python train.py --model="autoregressive pixel model" --dataset="Sentinel-2 satellite tiles (TerraMesh)" --train_examples=145000 --image_size=16 --horizontal_flip=true --levels_per_channel=8 --vocab_size=513 --arch="transformer_decoder" --width=256 --layers=7 --norm="layernorm" --norm_position="pre" --activation="gelu_tanh" --mlp_ratio=4 --head_dim=48 --fused_qkv=false --bias="all" --qk_norm=false --parallel_block=false --inner_norm=false --drop_path=0.05 --positions="sincos" --tie_embeddings=false --init="trunc_normal_002" --residual_init="scaled_by_depth" --optimizer="adamw" --lr=0.00096 --beta1=0.9 --beta2=0.95 --eps=1e-08 --steps=10600 --batch_size=192 --epochs=14.0 --lr_schedule="cosine" --final_lr_fraction=0.1 --warmup_steps=2120 --weight_decay=0.2
Rows from block 3, named by matrix and row number. Rows with one number belong to one attention dimension. Each number is 128 + 32 x the weight over its row's rms, rounded and kept within 0 to 255. All counts start at 0. Numbers have three digits each. After the name is the row's rms in percent of the matrix's.
# v: attention value (model.blocks.3.attn.v.weight, 240x256), inputs 52-103
# proj: attention output (model.blocks.3.attn.proj.weight, 256x240, transposed), outputs 52-103
v.23 104:116139118126114173108073101102127066110150116103175158065187176070142099069114134095136098121057147132103133190188195116127175123166109147111086105156098114
proj.23 099:133065165117102087096170128142141088126145166128083093181139091173128114186134127125128108130198141066093122099098087086124105127135105105146161142177143152
v.24 097:124183155102115145103137131000112154124142166126140198116174144123134090100147110125121115108038166080118079233081171154120169127114136134167104105118100186
proj.24 090:151100085114085103139143090198084063160103158106100073167062053110086170115075110098129107124227139114118148074155106104133094121102072093040151178165155098
v.25 101:164151141132082142152166080085135111111214149151093097151078084157114108166102106137160113118159120075099122077079154103131106177150146110135117122057123114
proj.25 096:090113125141138148135045123117129173167077112127177166107162184119127130146154127132135188167141133213185087168175136161151153121083139144077137112164102137
v.26 097:141098175178107126145120090212127128118150127123129129097195080185127182116082154129117155147155119093145143074115068056135067114224099140174129112191120162
proj.26 093:128171092113118133127140150076127112105115092147166171164077156101075125118139108122126131110137139141100106228130164205124194188123141130048132089074122070
v.27 102:121119145142083111149109120100106147151108141161127140107140176157130096096118103198131127155139136155149126113174115178128191118130174134146140115159123102
proj.27 103:136165113132140118117060125203110165062143089106141120066114145118084112097163125054115120123104129140096118078136100096122123106125075102106142144094176141
v.28 103:090179132082104141133097141057161119078129160122114168106130181102157099102132162101121131131031162085166102149130149162138091082059106129128138121078136162
proj.28 092:161143167137145143164186115100117058171104168118094101206175066143112085170090106077149129145197100109077121116101137105105145129162140076091119162162102120
v.29 100:142142086095100133116129102171155105122189076165154127117048160140127111135117140122089138099075116134101114067153099065124139166107105126078101148077155116
proj.29 098:142116153122139113129107128095140100139090181113112148157233137142122095139139087183141157163164157181167032164131147176123123105122183076147127097129062130
v.30 100:153107130171115071150136109137136148183074098089131078080066142153124087195125107172085136157176113169109112068153080093117111086089093118154134161150173094
proj.30 092:152179153166118156140104137101112155064134088131108139100105115093107110086134121094162123126044123126101071139150155160150140145169139111076132063036118129
v.31 098:094118154150059141124155141079124137119156154142061069145121056135155072156093113138089143152166141080086130135102145175153104123174179137093136104086138130
proj.31 099:132126115103088160118091084113107141137107126117173154129109140132127169089119117151149131170105117149155128126132132116122177132113106135108107163137107110
v.32 086:156125115117100137124129086086107127147178122172155113115126120138132119162145112067135108109081133079077097135126154104145111206165110182143110131123111120
proj.32 084:135095145150127127103102126149146116097121116089098122095100106112089201142096147132137141131177144147195112100132160118149132154082106116101130129156142127
v.33 096:175092122108148148142095147106128068090135143117151147095087165088098110118127092151137086119128149134155104127132145164109164113090122102166124149165091119
proj.33 102:088105154145147079140121118166122188159144106152095073088143117137163078150195161133154185125137127160095145063109086083129092112127099121092132107177157150
v.34 089:126101114153145104143157153132109117082103169099138122151188128143138140118076147146109149157095128135175144175108099174118125057128145084155186131135144136
proj.34 087:101157139096138159135176145118145131132156118148122109127151105120149087126135099101118118133107090106025161137128117118145124142163111127114101142068135121
v.35 102:137099143134141090170137128161086121176132118140124127133127129165105152068159110141123147147174125160183136077171122136078139133101115081126097176160146091
proj.35 097:074162120145156156100061156167141180079126108118118128055169168124110153112158161113162109119075139134133138105111132149164102128121106160136149069143125146
v.36 102:103115104128125090126134173143108145119201091149115071113103104123098146150157114152125180140158129098128121087153116163124167096179138148077097126118120124
proj.36 098:149168140161096117105103136103145115138112152115167158076107188137125166115098123186133089164104130122108125127079151149137125106123168117184127121118093106
v.37 100:140109143143121103136121116163128144149181117113104103115138067157143160174174142076127126126128124099069097134113144069119081178182087137147131128136103151
proj.37 100:114122117134123173092135126067132122091097137136123140121095113085104186114045133148151120125122133111178128125120203190163112171082134161075135127127152121
v.38 115:128121151089092146139171087043140113120127147102097129138113079081117067136129104142149120146141146076070110195086118123128174129158150113084146118124140181
proj.38 116:115165132179079172149152144116148140089105108116127112146084132161108163110105128145095113144111145115098159165086194108131130137117078149103113138132100104
v.39 108:148121149147093136126135125115080109143137152208175187134122117161121132088070113172103139149151113143146154058156118114128119190166098115177119144159156113
proj.39 097:091166096111160131125060124167135175118138112093136103093164181136124114135209128080139125110160155156163119130101120151111157112082133154093120094114121128
v.40 085:142147138106087127167154146111148190123200105147107145189079106166123143170115118158117169141125105071137129109075095132132106140125106098121147121010135122
proj.40 080:155204095171171163146084128115139097144058136116154131127160158111091094119110103062122114149134121158124083159083161176157122119128130105101098128154064139
v.41 107:094107135128117118137114100104115097151057130149170127121133143126140119084140102097113134139138151179127123140204136114126107125099078114123115148178180097
proj.41 108:139143150133151159107157139135158116046161096107085128106146117161135087133155150079142072079088128079102099107076141074149127136188116111140135109123108161
v.42 093:119129140156153165137102097122117057130057124110127159102147163106142098096133161139115098114109144181164138144155134181154154088107139143162131144191134149
proj.42 090:143127160119110103126169152148096170111151121131101080146114067140128117155147142133134137103123115094089165125130097061094143152145134126107136124101180120
v.43 113:103130085104141155104138158236180189145132112100126075088064123102123159150187139129106125126102123115085116125161131118135108148172142197113123111070126139
proj.43 119:165120150170161143115128156067116075107100121161162148152133095167124142130089148168119149140141130087176140155112166121121088095132170150183093153145108119
v.44 097:124096137126156142139078119120124098114084112118146185131150162130136099087125118169146091141106137157156152153124116180120178099112159066160148144150127139
proj.44 095:101132122131161100131131141186111159141142110140098082117138113137115119130158119096134169117125123137044138102138086103105141145135071121095125080136186115
v.45 087:112133156151092095129097139166122150169221121178091134193146100181095130140163103131165181160167128044096106094088103112134105159189124112131110108124099141
proj.45 083:137173095158133151099121129117126090117100126118169156070114182087084196140066113120146128152130112144141139120091178201161150182075118137094121112104148119
v.46 085:093140157143075134146160113110127167108158133152078123151131086146154127116098139159104190206158139096160162098129063138142100114098111088143161117072172159
proj.46 085:147246089168138165155119132082122099115079118126170183169136176147076117110129092063125092130085117152077096179080177165130191142160145141066080104151085095
v.47 095:173134124126133160131138108086125088104046126138156158126113160110128096129115115196091102143120130176161162126144094177128174091082142088161167143163178124
proj.47 096:117165125156117106177108136170118207141161091113106094113102127157148085118213128115106134114105147137085128124114096073104133102156135133102100077125117131
v.48 107:171154081125141123096142114125147167109085107127180105085094156107135076107149112145151110172093100153106085051091104137174165093097144085087149145111127129
proj.48 100:157101121149118062125212114116155081143183140106107169123162067059153174114117175169100079087134111130159153129132172177132077097123119142168162125128118102
v.49 117:086139169138126128149075139177148133182154102135138071188116126143181120097180122125174111101123149169115135098176132151110038119141042153173122160077146107
proj.49 130:135134104145139145128123086143126116102117077136114148099084085140070126172148096079119145142138146103077119094156058074128128121157116052092107118190100120
v.50 092:149152142060073180109084114085122110145138140145096125078128161143100080111155080118157088190115119122104138097153177107137122173130168070096127123111074107
proj.50 092:081108134180096166137133117071167097145146075134078137109144167096192153132141117077116124088089115115112151088123139096151128104161138141180133139137159130
v.51 120:144122112171137115126197115071073106082121109100150166091129123082079091135187158153054135158039163162130145172141167184158131133099206130069103124128087093
proj.51 124:155187155128110132100154137074154109182136178092137115136147125117115157107103156163127178110121137059152129139082164165105124146119168164062090113090119093
v.52 102:150130080107143170102141079122162110096089121086150154071077164072174050094110099133102158160131098128119103125096124148151213177130142075093165089101110169
proj.52 100:120083146114133187132135096059119148126161145117127100100176088082159128114075168128136116111132098143197135068143135141134084102113151133144145138113144163
v.53 107:173145090099160125095174113160086143056137128115149116130101183086083082126156124132098137127105094246113179138118120123115145125114126105074096126115144108
proj.53 111:085099121045161123083128109114138132099114118162187133134150124132130223088084139089158119139095101083148205174171157197189114107048116175107138162158129119
v.54 106:148177151073098132098125084077125143097102113198133167077125133084106085119119115109113150212141108186111145105111136183155133136147167051113101090100116166
proj.54 117:178114110158134160079181106070118120167158122122170157145102102121180190165060160141119115129106115112155165142126210119182113121056078141128143162131118137
v.55 098:102176074102118091185110223110135130116165108188091192152078173141133223139188103078092116103081102127138123123131123146094121144140110097139095130102130181
proj.55 094:148105161115137107128155146198085191116068126141112122163151120132100046124086087126133158118125116136118149071100145167149180154155105121106096137117167124
v.56 104:097108117127113147103089128121197149166093133072148107179091107112160169101103117096121151169172133104116136113147108082134128131077114074134158078100203142
proj.56 110:121083103118117137140167109164104113143169095099111115026145140120191112185136183166105117089170137145171126057148100097111076021190100096141123170185089108
v.57 113:165130194130147147093147089080145134119129154104103132098141080097085085125089151150141130125134139193110159123106057176167157162079142122173128130158105125
proj.57 122:121129111178101183121124114119159091181114159144159156138095108098143166123156163108107078123089108152148098187088160042155106126086139070121105177113129128
v.58 102:147145199157147184114095154109233114119029128077142152111112123124131179111101136129089133114086159078172136141127119143135113095000124141128151118055172167
proj.58 106:194143088121102125138155103125061149132150114088137131096110139114128143133089176173128092087153184162122076078063115127095142129210168040169125151135108138
v.59 108:111153124100111131145146165016205093151150141157057122159075143147124189144158159144109131100086137131113133158120163212145111166004146097106159099108102110
proj.59 114:137110100111071152120159098161180173124135112120138153105116156136144037114132120104101148031135118119116109067114118106102155121163160121144089142077178097
v.60 114:098131128169126146131145111050094166128128113207111169136165118102190180123076125122119190160163141080120113174095127205123100103162153100109099080166125142
proj.60 117:157130157129065086112136160119121131174176168114153093171112121167150090080143141195129143127103101151121143122132173091157161169080116182106130117129112143
v.61 102:149178121069110126138138113128127065123173191190108100063107134084112087117128096131177156186163098149135110129130153122170118164192146115130139140043141151
proj.61 101:169115148188159117113131087083135117104115089132177184141106092087123131181097124078071096153106098137114146155070143108120140130064119122176140131157129129
v.62 113:163117094111130167100152110124141169124132160083142125124049111095074049112137117162121147163178130156133096106075096101149176139099162107069146170097162129
proj.62 122:132096133070129104110189126139182112097135131119163133092150124108162188117067199144127100151156141150172112141161143150110049087092128153142137147162069071
v.63 116:138144136132122097137141072229103162098105122092143133064149135105097068128116110145078128158087120181094125082157150071137189155187108161102114151183153120
proj.63 127:135161080146180195167131148076120088161111166121135164125133115119147178183041131114139103178174084113196152184098130147133081085065079158125129190100090123
v.64 106:104162097072131145115133168043163142089093125148141077179124153152124195145121162092150145102141128099153150154094133100119120071067129103095149126113182131
proj.64 110:141109151115135110141153116192134140105158102128133133064138165145140079087215172102141063056104139121090112079131127154122125101208156160127115166137129100
v.65 090:170206110105145102137179110177117101088106090128147158124155170157108119122202134108077105130044084172140133130160159152139131108161129104103098152113078121
proj.65 087:125145103076149125090140102077068143122112123107142153171177088129093140102105090128135123106129115095147189142108129154150170125102093113142131145120156166
v.66 106:159122152149156193125122097093150152126136104108119143140110085172070090135100135146136121147122127102115123087109128108144176114095170119100126132138056116
proj.66 109:079201110134107143139113166087176100117132139098064078110181163144123142127190124141135114105172152123130129152131142134112065182240200139139094095110109097
v.67 102:132098123116096158084107065151115136112121109129168191112194131101190091090121114101139143145166132108117088117094102147128174132144144085126130062164110158
proj.67 111:088091143174127170129116158077127146180171141126100092117112108086144169126138165172124141099127087136175107114164120113152089137130124151159147118135125164
v.68 106:125224148138127052176108123191118143117121071151148133078098161132122087138168144127105095125067110170124123073130147144126128125218108172128076198133082104
proj.68 113:174178086133156115143196111050077119104117179131133180130138086142055094185116127124181155184173121120113163196095148124138137151127129094114123145133094134
v.69 110:167136127085129112100184126088085125093149150109100126025148101102020088150127128151144101168143123127126138126134114095116175107163166105121105158114048173
proj.69 120:097160161137138131153117138073146109139116170150108127192140162102155180112123124117128131139086149128139114195125202157101093185104159170150158084086112081
v.70 099:108121118107119134150132172165155103121169151131089159147104157149126139114146172143173174077100144146084129150119122109117132131055151167045108099120147118
proj.70 102:113100126134086172096051137168215156156092087150176102152073180158076146087170118121109166125151103090122160145160082138144169169129160145150072123125139141
v.71 103:157134115097180135126094131169169214157138143061129201117064116099091064134129089186150170159187130121137093098128092083119190112145130157070185120131135126
proj.71 112:121143165110146087133144170121147143093079135095104092105145120096112145111072150135139089177151138114112101126100119149136068163185137106138141091145080077
v.72 113:141113149152197133154156135107145111106092099052131118081105142129110140137162161134087085060035135137144165198170176131123076117104118182125149130104102103
proj.72 121:126183118082109125137124100108091184096101142137125123168130154138100109069092109072190115109105162149076095123100148178110190150167173136069146093088171114
v.73 102:130168193119083125128065103123168147158048122163142105169071143125155108096134134091134118151156118159138172047113057139122134136095119061159143122066161137
proj.73 111:131065061103147123100184081123037101099110115111127135119132084130161149189136149157148116156152166154130155126142168113161095104173104059133169174197125152
v.74 097:158082142134155142096142130200143065128121133088152097043154143105135093090173085150157094139072117134115121162197172135129050077148102123121132147041093115
proj.74 094:122121121106089136156149087087123143147170110125105161144134120074139171122093120048109125082109118120128146087127135164098148080106165112173170113143137123
v.75 106:164154100100149189094171074069134143097137141148093181113100168118100072155122119152120152127126094157128103158074127170188223182105216069083146120156080135
proj.75 100:069086155098102130088124115118158145110107158139184118131161135099135139042157139102135081084112115116164165126149168103178138122096156165114125164129179136
v.76 103:144089169135126085146150157108100175152136112110116123161164130177089177165087151143131126131151099156101196102129108131091135154153111169135110141242134066
proj.76 107:139154182146150118154094126158138120147088152134100126130123116135133092093173088084150097159091085106089081134148139093126102143116140133087106130080168120
v.77 102:164058127127107095129137114089080129137149125141137153158191087142081092140066185139177130129175158084153103133176081092117157110120173153126152120155092129
proj.77 101:113129129184119129085113188169185111148125137139111111179122150100120120170200115184123143174137115140170090168158117140113099154157079121134132082127122107
v.78 105:145161101125185116136147165122193143099142081059150126167133158133067133171193164150088090106113098162116146189103112157121157149113092092162100128129074133
proj.78 112:079124164085137125113110126130112137091099158125136116083156143126108109070127150121130140098077167035098173111117079122152159147191145096078087137167147114
v.79 110:134082134158143141101109102210089118189112128143121078071086154112171079128155093153143132129130141159109103102143173125130103174164149169070150163127174093
proj.79 115:167179077114118141109175103087148123132132101127122152176116086097163187150060117101079137131169098140129128141138116130102121096073163134149159107100114116
v.80 107:100098184165101170106098091024149119147093137119126120152167094115203137122077152133159126092198148104157176160139113166127129144068137103193176085157137110
proj.80 115:114108099196127196128099101132083121092123126124136125080088135148152086129188147126161097117091137123112058094112104074097094148155160096092140133113184151
v.81 111:147134109146146128122110145190095130119130098142132115065123151102110079107210079155121164150096121209130111094124155140100133133178121121066107179136101094
proj.81 117:147148113110171127122139090050180104126164140134111152113145113124100208099053122115117140128140134088120168155136126151168093139092174109118140124117086118
v.82 102:114135086131152104137133163242125099113142125103123184065125160092114130143186106155093158126055119115112077174176187071103094136229120169021097138101125131
proj.82 103:156193173092153145152080155053169166138116105122104108107118176109086146100028118136106178131156115083108144137094066166108185146138145156167103082137086129
v.83 097:109085121182113146108117114191101129155131135095152055150156097099154129109139089117102135170146143119105109139142115129135076129192053148177131120105143102
proj.83 098:140138138081145106158148127122111079157167118095079112078149071138167178164045148132089177137125130114127167089094086101122134092072065135084136098149072121
v.84 097:145163162081168150117065130096195184122092158113158113166088116122100119144127153126138119150186125122169129080083087100122158060076072106141167164107147137
proj.84 092:132151105115192093141182105143107121037126099126116121052108138133118142167117139158149078141138182120091107111128110147136057146178126078145142139148096080
v.85 120:133094092147114129135116181170134114157122119099131116208173115163156134138146125106150086071113129067130089166133089140130133141089111145208169117113080126
proj.85 129:089052165107100104142083153208111142130128106127080091129166101109129099085187134122153169116114113147108118081130053124108193132188109075139122109130161189
v.86 100:146143146161177135122147105197105163099127064110143181119218123155126109143155134117132102103052133132128110130141150135163160087119097164134122158187034111
proj.86 098:100229120157133128123086153112135143175130133120077142187120100121058167115158096078146104103145071105119133132091089143140173206140133123131090073061140157
v.87 108:109042235205144169118135092140154146161104151071095092111154057154167106106075102169147121089140159101126140113125111171147084125104101184181139150145143112
proj.87 116:151178080160086177165083146144123111153097134112086130161077109166137135151102077097118099142161132172119062130098107090072112154114152112117132097073131126
v.88 106:134171093070140129138065194183219159141138142136072105150049131119146169144102129105150176156135088133113117074169105116125134120125110063094130123053176134
proj.88 110:146085133103154114139136105159148129106106100116084108117125109099157132163119098149069088116169148123142207091103153124160093101253164051150110127202102090
v.89 106:100091104169094099151169117081130095193118157086164037121170106147158187118133123118118077063148155131117144153122157149143085201124080161216159119110089117
proj.89 115:119106145116160092143155131146096120124151154105105114112147105122153067143116157104085176124098133192109068115126116071075155104113147125099156122063142143
v.90 099:120153079124135108186143182161147083164173103125105136093102144149155140148182128144122093069024116110130086150141164146140115132165105158129126137087016120
proj.90 104:108139084130112113140151139146147155096131122119100131205166133119076109096109100067124159102155137139109158137125121173141204154164145137129111080089162127
v.91 111:129165172156117106133129090138181090135088144129177135109199144116138169119187142110094106094067166136145136151174204126146058140110094141170161098134086137
proj.91 118:132151109165159120140139070113100108139119103106130170144059136108114112166104103103073123096111153075097106092070086122127167129185149099132117134082168143
v.92 110:127111134158052171153131105051086122166164197213059159134137123131109185140161090105114068173170138075156111149104165109110108176116178095127147144141104150
proj.92 108:095132107107099085120127161133105124111099091129072125173141182142213111145077108138112147120099131133088110067119145092129141153137095187149146090086178126
v.93 109:161123143140174074156168113241112160088133110075085159079098104134028103132111140158080135157073113194109147093156116130138186124175107149110081135175105133
proj.93 116:131178122100147154164099148117139125156076183134104125174126102132101160161043068135151120178189095129173167193108160136149097185129110140084106120095094086
v.94 107:117115097160169087182130106052130129190085105149162120123142124135198173138146172150152110055138117101152120172129154172144118192140138101143166131131101123
proj.94 111:124123152128113067072160110163098145097115131125144154133149101087101040114188144135118097112122120170096108077137121084118163142150160130059129094130186117
v.95 106:135100121154153089138114164233111093108097075130169108066155162126145111144161128113169106087054127154107096122177191060109086130206125187107115144113124114
proj.95 118:173197122164142135124077119107133130156116115139091141176116116088091139149119099123107120143149124124124141152108096177110165149167144123121130079143142120
v.96 105:174091129101122116142146134112131169157102153097101123155084136155086130128169154128079122134099148161094134121168078116127154170099156167155146072125134133
proj.96 113:112126155109116086077156149191110111138097130167119063111115120134139115103114097193089118113117133161120147152116128110139142158153108127091146079116106126
v.97 093:151153188158191107085134147163090090117076122129148129061161169131080096139118134144148134104142107129164111156148162137155120160206148113142147164167082122
proj.97 086:126160096109157128096083144109086191137138111123110167128065164132104166117105134155161151158093119089125153102132123149149136114047129121120119153181155139
v.98 098:120152107132140167111117133103150118059130121118153200060104093100161124141026152150115106170110127155101160155058109141139156114069113122125139127160110142
proj.98 094:096179075152143146139054098117157164124157160116199115130125139130135081133163094159113133130142125162151112131118177126094096106135175181156124107097139132
v.99 092:133199126094122121125129136106133135141160096119107104053157161106139089128098046181092121105080129158105160080131068153147179170121095185105097145080160113
proj.99 096:124165131131088188156130152111116100126104142155187163141170120127128145128156111095130145152099160134065136154114129131124111081126141145126097144097136135
v.100 091:141111106156172185085140128152186150073125143063103199109154086114127114124112157084119173133092152074169121126139071139158111080100137139103108099095144178
proj.100 091:103112132131114140130176126122154182096141155142126145139140142130104112074136104137100152081108138077148145093126170086138127070140168106125098131139127141
v.101 098:116130107106108098137158136222121123126121128091129125149160140147133150105147120100164123106091088121073143106162160101125110113220141148142108083098113148
proj.101 099:111071172156113122161102133101107155138133115119041086098097122159128146083180187130173144150109093128168145139135070087133167150140102107141137175188170168
v.102 094:132129089127194144085072178146161091086112097068177149067164106132106098115082121120116170115124162088081070136145111095126155133120044125085085153137159178
proj.102 094:152155175123107145109140131150151159117154129142142161052130141090098132150152131143124131097152132124197170082110061131106093087101166134112060160158102121
v.103 099:098131142084137106166108139140136126084133100110166095255149121185170187117175123116143092079116110134197179139079115135106114111086090136142115121117111137
proj.103 103:126140137063128183144073129130098106148150093121121135095173057107129166164106108034207137153157120144099137159144126144078154201089068116110111123159142150
v.104 092:108078218157153100111111122156162108136090117018164080184149081202128122119115159136141120041163130076183156135079144102179113079141130150149129147132063093
proj.104 091:165131105080101127136059081158104171195183079088085139130115106152104176149127120061181132156195099134112104124122094119099135186048131150113117117129105135
v.105 092:162195184081158109111133121135098131087083091122156141184174166155074136102103134093127136152188125192147119152154115093108143145140094110193153132230095131
proj.105 089:078153123087190111102098146152122135144137124156116140055117152106106141139129086194185081155072093121141194095105115141155100105097098108122146104157144133
v.106 094:106157156166092082161110142099131113186116150156132070147125099133145145099111131124192152092210091086161141101110104137103093130203121067195115138117136147
proj.106 091:128122148131136069174104089048110102117147153136101131119101090155096133139153134144173137183160118127101199137113092106148134165085109127122135146189140176
v.107 092:141156162094178142088110162139157101107053133110143146156100126122110052127070141169124131154184171163178130217100133115144153101104141120116180171110114122
proj.107 091:153114068079127183090069098148144157135151108097176170129107185083134155143105102153128149172135133133083134120113147152130112124110172123138136092115110124
v.108 084:117087111157144122138129133113157127123084165056133095103128104133116114120090154083139091099142134058177131117127108095124118126129128133198107131132143208
proj.108 078:080114107125136103216126128122142149138119119155056118115126147125124082122159110162126136120162153170097131122071145145095072123086169172134153128117160134
v.109 085:136059140150146076132148140255116141096101103068135071115199123141118129118162103095160143095070121095141115059125092090139128103117103183118107154133122146
proj.109 075:156142099109168123152144137174116131195136104131100146112146137118129150171148161065139133144185099158149124139137116164110110178067147115139130179108156135
v.110 099:148130124141189113097151162156146100066142103074139170176123115179077144134084142115140080081066138124150145204093138115120117061091142125067121142123058094
proj.110 096:161119105082079147085040144195166183150156113078105141170138172145165165158162088125153148107139140123157141147155118138100162181165126105119081100129105103
v.111 088:086158100091124134130111155117142093109119126153066133180197095138203155118134107129115133132105119110186117152132090144109094122137121128101132155087188174
proj.111 089:143158147080123174166144125099140111161129139146113165103141088105145096151121082122157130105113146190077159151138128142119166106103096122175116148167160146
v.112 096:095101101141162139186111146112114134135099081169129050179227105155167207108166160079087151083085130129117098197167167119086124184136077176203098089156157157
proj.112 097:095169112158141146140131142104119103129142155169100134086147100102142133154149144139157142116136134229177182140126101140124190148068103100118114180218150120
v.113 105:103098193124131108141115150063166130130102149169106128230159079156148160139159150124162161096185142159179160148076077158098097137110145071159142134107164160
proj.113 111:177180185092126130085102140103148141127113132145120169130138082105121104150087073156126106148130131138059101128141114101123161130114095074105129101203138120
v.114 088:109134158053025084127126125194077133075169113119081184197222122164133163113098110124137146159134136102105166069100133106160104069149187167105119136134093088
proj.114 088:177109158116169109124118177163118074185108062087072156081138122169110141149144153096161126166109080155167097168103103131126135150105075120163139101101097147
v.115 096:153119121198155137142162119153086156131161147147116111151097141123083122116094123065140145139123126137104113101139113123158138127144129132184118122141084112
proj.115 099:105104086136186050107156109176130121110134124106119130117145154155103105138096157124092135126106120130135130113100169096153094115152114128083131092083116082
v.116 098:126122162123136149107146078133122146077129107044138103100145126136168049120108118123121109149065142105129142091094116105197135085078098196137137150119120141
proj.116 098:097165109124119172157189090160161125137149090130152152098174125111095105123142160051130135129133098143129073102121179162104063082074168187132167127070106151
v.117 089:135064131173165134087101134173118125158082128097152112038164112123091069167113083149123148108132111109111111107149077137112197180111116134083112180148173099
proj.117 087:168152153118149129119141137156093141138129117183142151142146163110156167123124114145123113137152132110100107131149108138105100120096163134120085185073128106
v.118 104:123112084180107118114158162117103133092152125184142185000178145087118197154129101156171144144124151132109126103120163151089139128084119156068106161192120135
proj.118 101:189162122197173115137141150155121143148114160077119148145129169097145108133126136136101122122119135117173093100133135161107087138163168095105112136079124095
v.119 095:097150195169100103105073153186145133151146111120127132193099111151200138102149118155184133095122140136167162126059104172106097071097113138075120129027137100
proj.119 093:200162100071097162135084076134098116149128079087175215146156093122123199135132140078156178134180126134105117122186134091115149145139120064098111119125122101
v.120 104:152155123141130107126094123162134093112100084105177131064125155132085042096087092111132136129102128123084118051088069078123193143138121171058056174148132142
proj.120 099:131112098133148161124161129163151102175133104159178135095133196153142130145177164104138151135167124195155163187110099158100085158090162151141096215076121161
v.121 098:159135129090150087106211152239103139093148112092105124081155113106099089129103117169146122172059119146046133127151128091139150143131122156065153115093141099
proj.121 095:140116123114116133133066156150143128177119134109153141119150181134154135151175182109113096168117101127117125156143111144147139107148146145148107128100148108
v.122 098:108133174091082113089133112192104075109079118167142179083255107137143075111129119169142110153120165064162089112154141078175093098175177163121180187126111128
proj.122 099:134081148108115131072147144133127142169133134116130146071080121089092155140112142073128141172088121136144125142078092195122112134048156120152162137111122177
v.123 104:115113145121071131092097082109090094134121160108138184177123110117156085125070145123153092179192133106182132140067132119162117083111176084145177130110129083
proj.123 104:115105139106120136122133109122086155132153084115139113149123124124139131102153123180142150148127111066133102095143142122113113128084131121140190069076075147
v.124 098:165108162148137130096131131100175142133109142121139137096140126123114097146158127130162117092133137163112135086123081198109108123129180098131111119127135113
proj.124 101:188188152161082119114149121078138159116125109140093102176086114151167123091167112179076118097105152072089114129138088078134113112156152084140141110145109086
v.125 094:156098104190118102118135145212158144182130149074170128068051109091129100108087106157161143143161111084110107057138108112141168121146078122105092159083154137
proj.125 090:208115148175159107198140089140098130119119136095150120082124126118094141130154176143082105128214123060132122088102092098113046131145172149106089174062123103
v.126 097:144158107142103160124093122136147114201095123164133150053069081065117099137108115120046127124151146102072069173148138134108194148140110130103131103143118173
proj.126 097:074135121139090146094114135094113142116129171170210114156101130134148181101103148167096166098156147172166132153152092089105153146138113170172115175122127123
v.127 085:153117144137163104125181151089119134152092151089108060087135159154072080142129108160164129097129114108111149120133117132142109218172162130117131149096135090
proj.127 082:170129120088104115152142136118103123194116128111092152240104147170150065118121107157165119122116135125063144128132155129143180108164122126122096116143168135
v.128 096:153052087195154143107184146199152125144161111074163192110169047116115150147110143104127120104112113064096090209148172127115162093130135154144104103140054106
proj.128 095:145121106182147113124089141172143210156162150091113103150142157116151166098101172130094110111157121112178108142162097097094131167151144067123083132095118074
v.129 098:116111136114127102139126123137106113124113114181099074122199142135185118147189116103093092090078131134099085155155162112134101190167136169194148136160085123
proj.129 094:068170087101145122106159105114163099141108133146120132157155135137156138133119158085133151134086152229148122140166136190146142154120097143133167179197149130
v.130 091:123101141107060091137171122208110163121138128117124113111152122136160112092192094136104118102075133108110120082157138075130100118109131207136145131148094138
proj.130 087:087089112108109125165169096144125112172129155129141122119165118118109124110131173021133121146155105197145117157125138175129109184111154138155173155104164161
v.131 098:154092135087181126112140159134165127136102164121087077116191113129152100140161128128102125073087161100145060218231190123157059154134133182166163136106132116
proj.131 099:153167141103091149148113134097157166145146160132077131138099122106142095116099125091136095130102137172070114121112092144180167082129143125156143164177169118
v.132 106:126119118107153121148172111065128182093087100062142168103193110156139161141108127159109144169116102141116194180099165176136142157096122139096140086178094078
proj.132 105:154181143149180154139115118096100133160166109131091099116128133134179090095105097173191089121097086119088106164147131123119161108130125098130116087083099158
v.133 085:145174122115115057139174157208078137144138116145144075143168139114114157114123111163140152163135083165076138141155183112114162190156079153128174113169116076
proj.133 079:131146114119191112164064149114091110194124113091133106082131158137144158162136160143158120178128081121149162128155064150169167139122105110154114142114139150
v.134 101:169238121111160136120118152177117079164100091143117134078116190118122076113126107113100128150067106140152078132221151108144121157220138130113132147142074113
proj.134 110:097125074104148158136168085096124120140154133126135154109093151124108147119093131123156165104091140154118197133093113152153129123149154135180104161149163125
v.135 101:171117095153077140140162120128138146138149168105180172127105085106111081126081144111129126157192135092060091111137104055153175119100115132176115130126128157
proj.135 101:096087133204133073179163118146152109101110167132155097110150134145112089127205168202098115143164105093188157130083117125112074135118163141146138109082124144
v.136 098:167097095163118170130169061057124144136129128142114150176124093148130082140103169096103135168222135108135107209124143152151129096131180079195188084148072124
proj.136 087:070122149133145107092165128095127163114159151164160106187125126146157106069091147204126150114079099122165127134170166103170182094093106096119176067112068147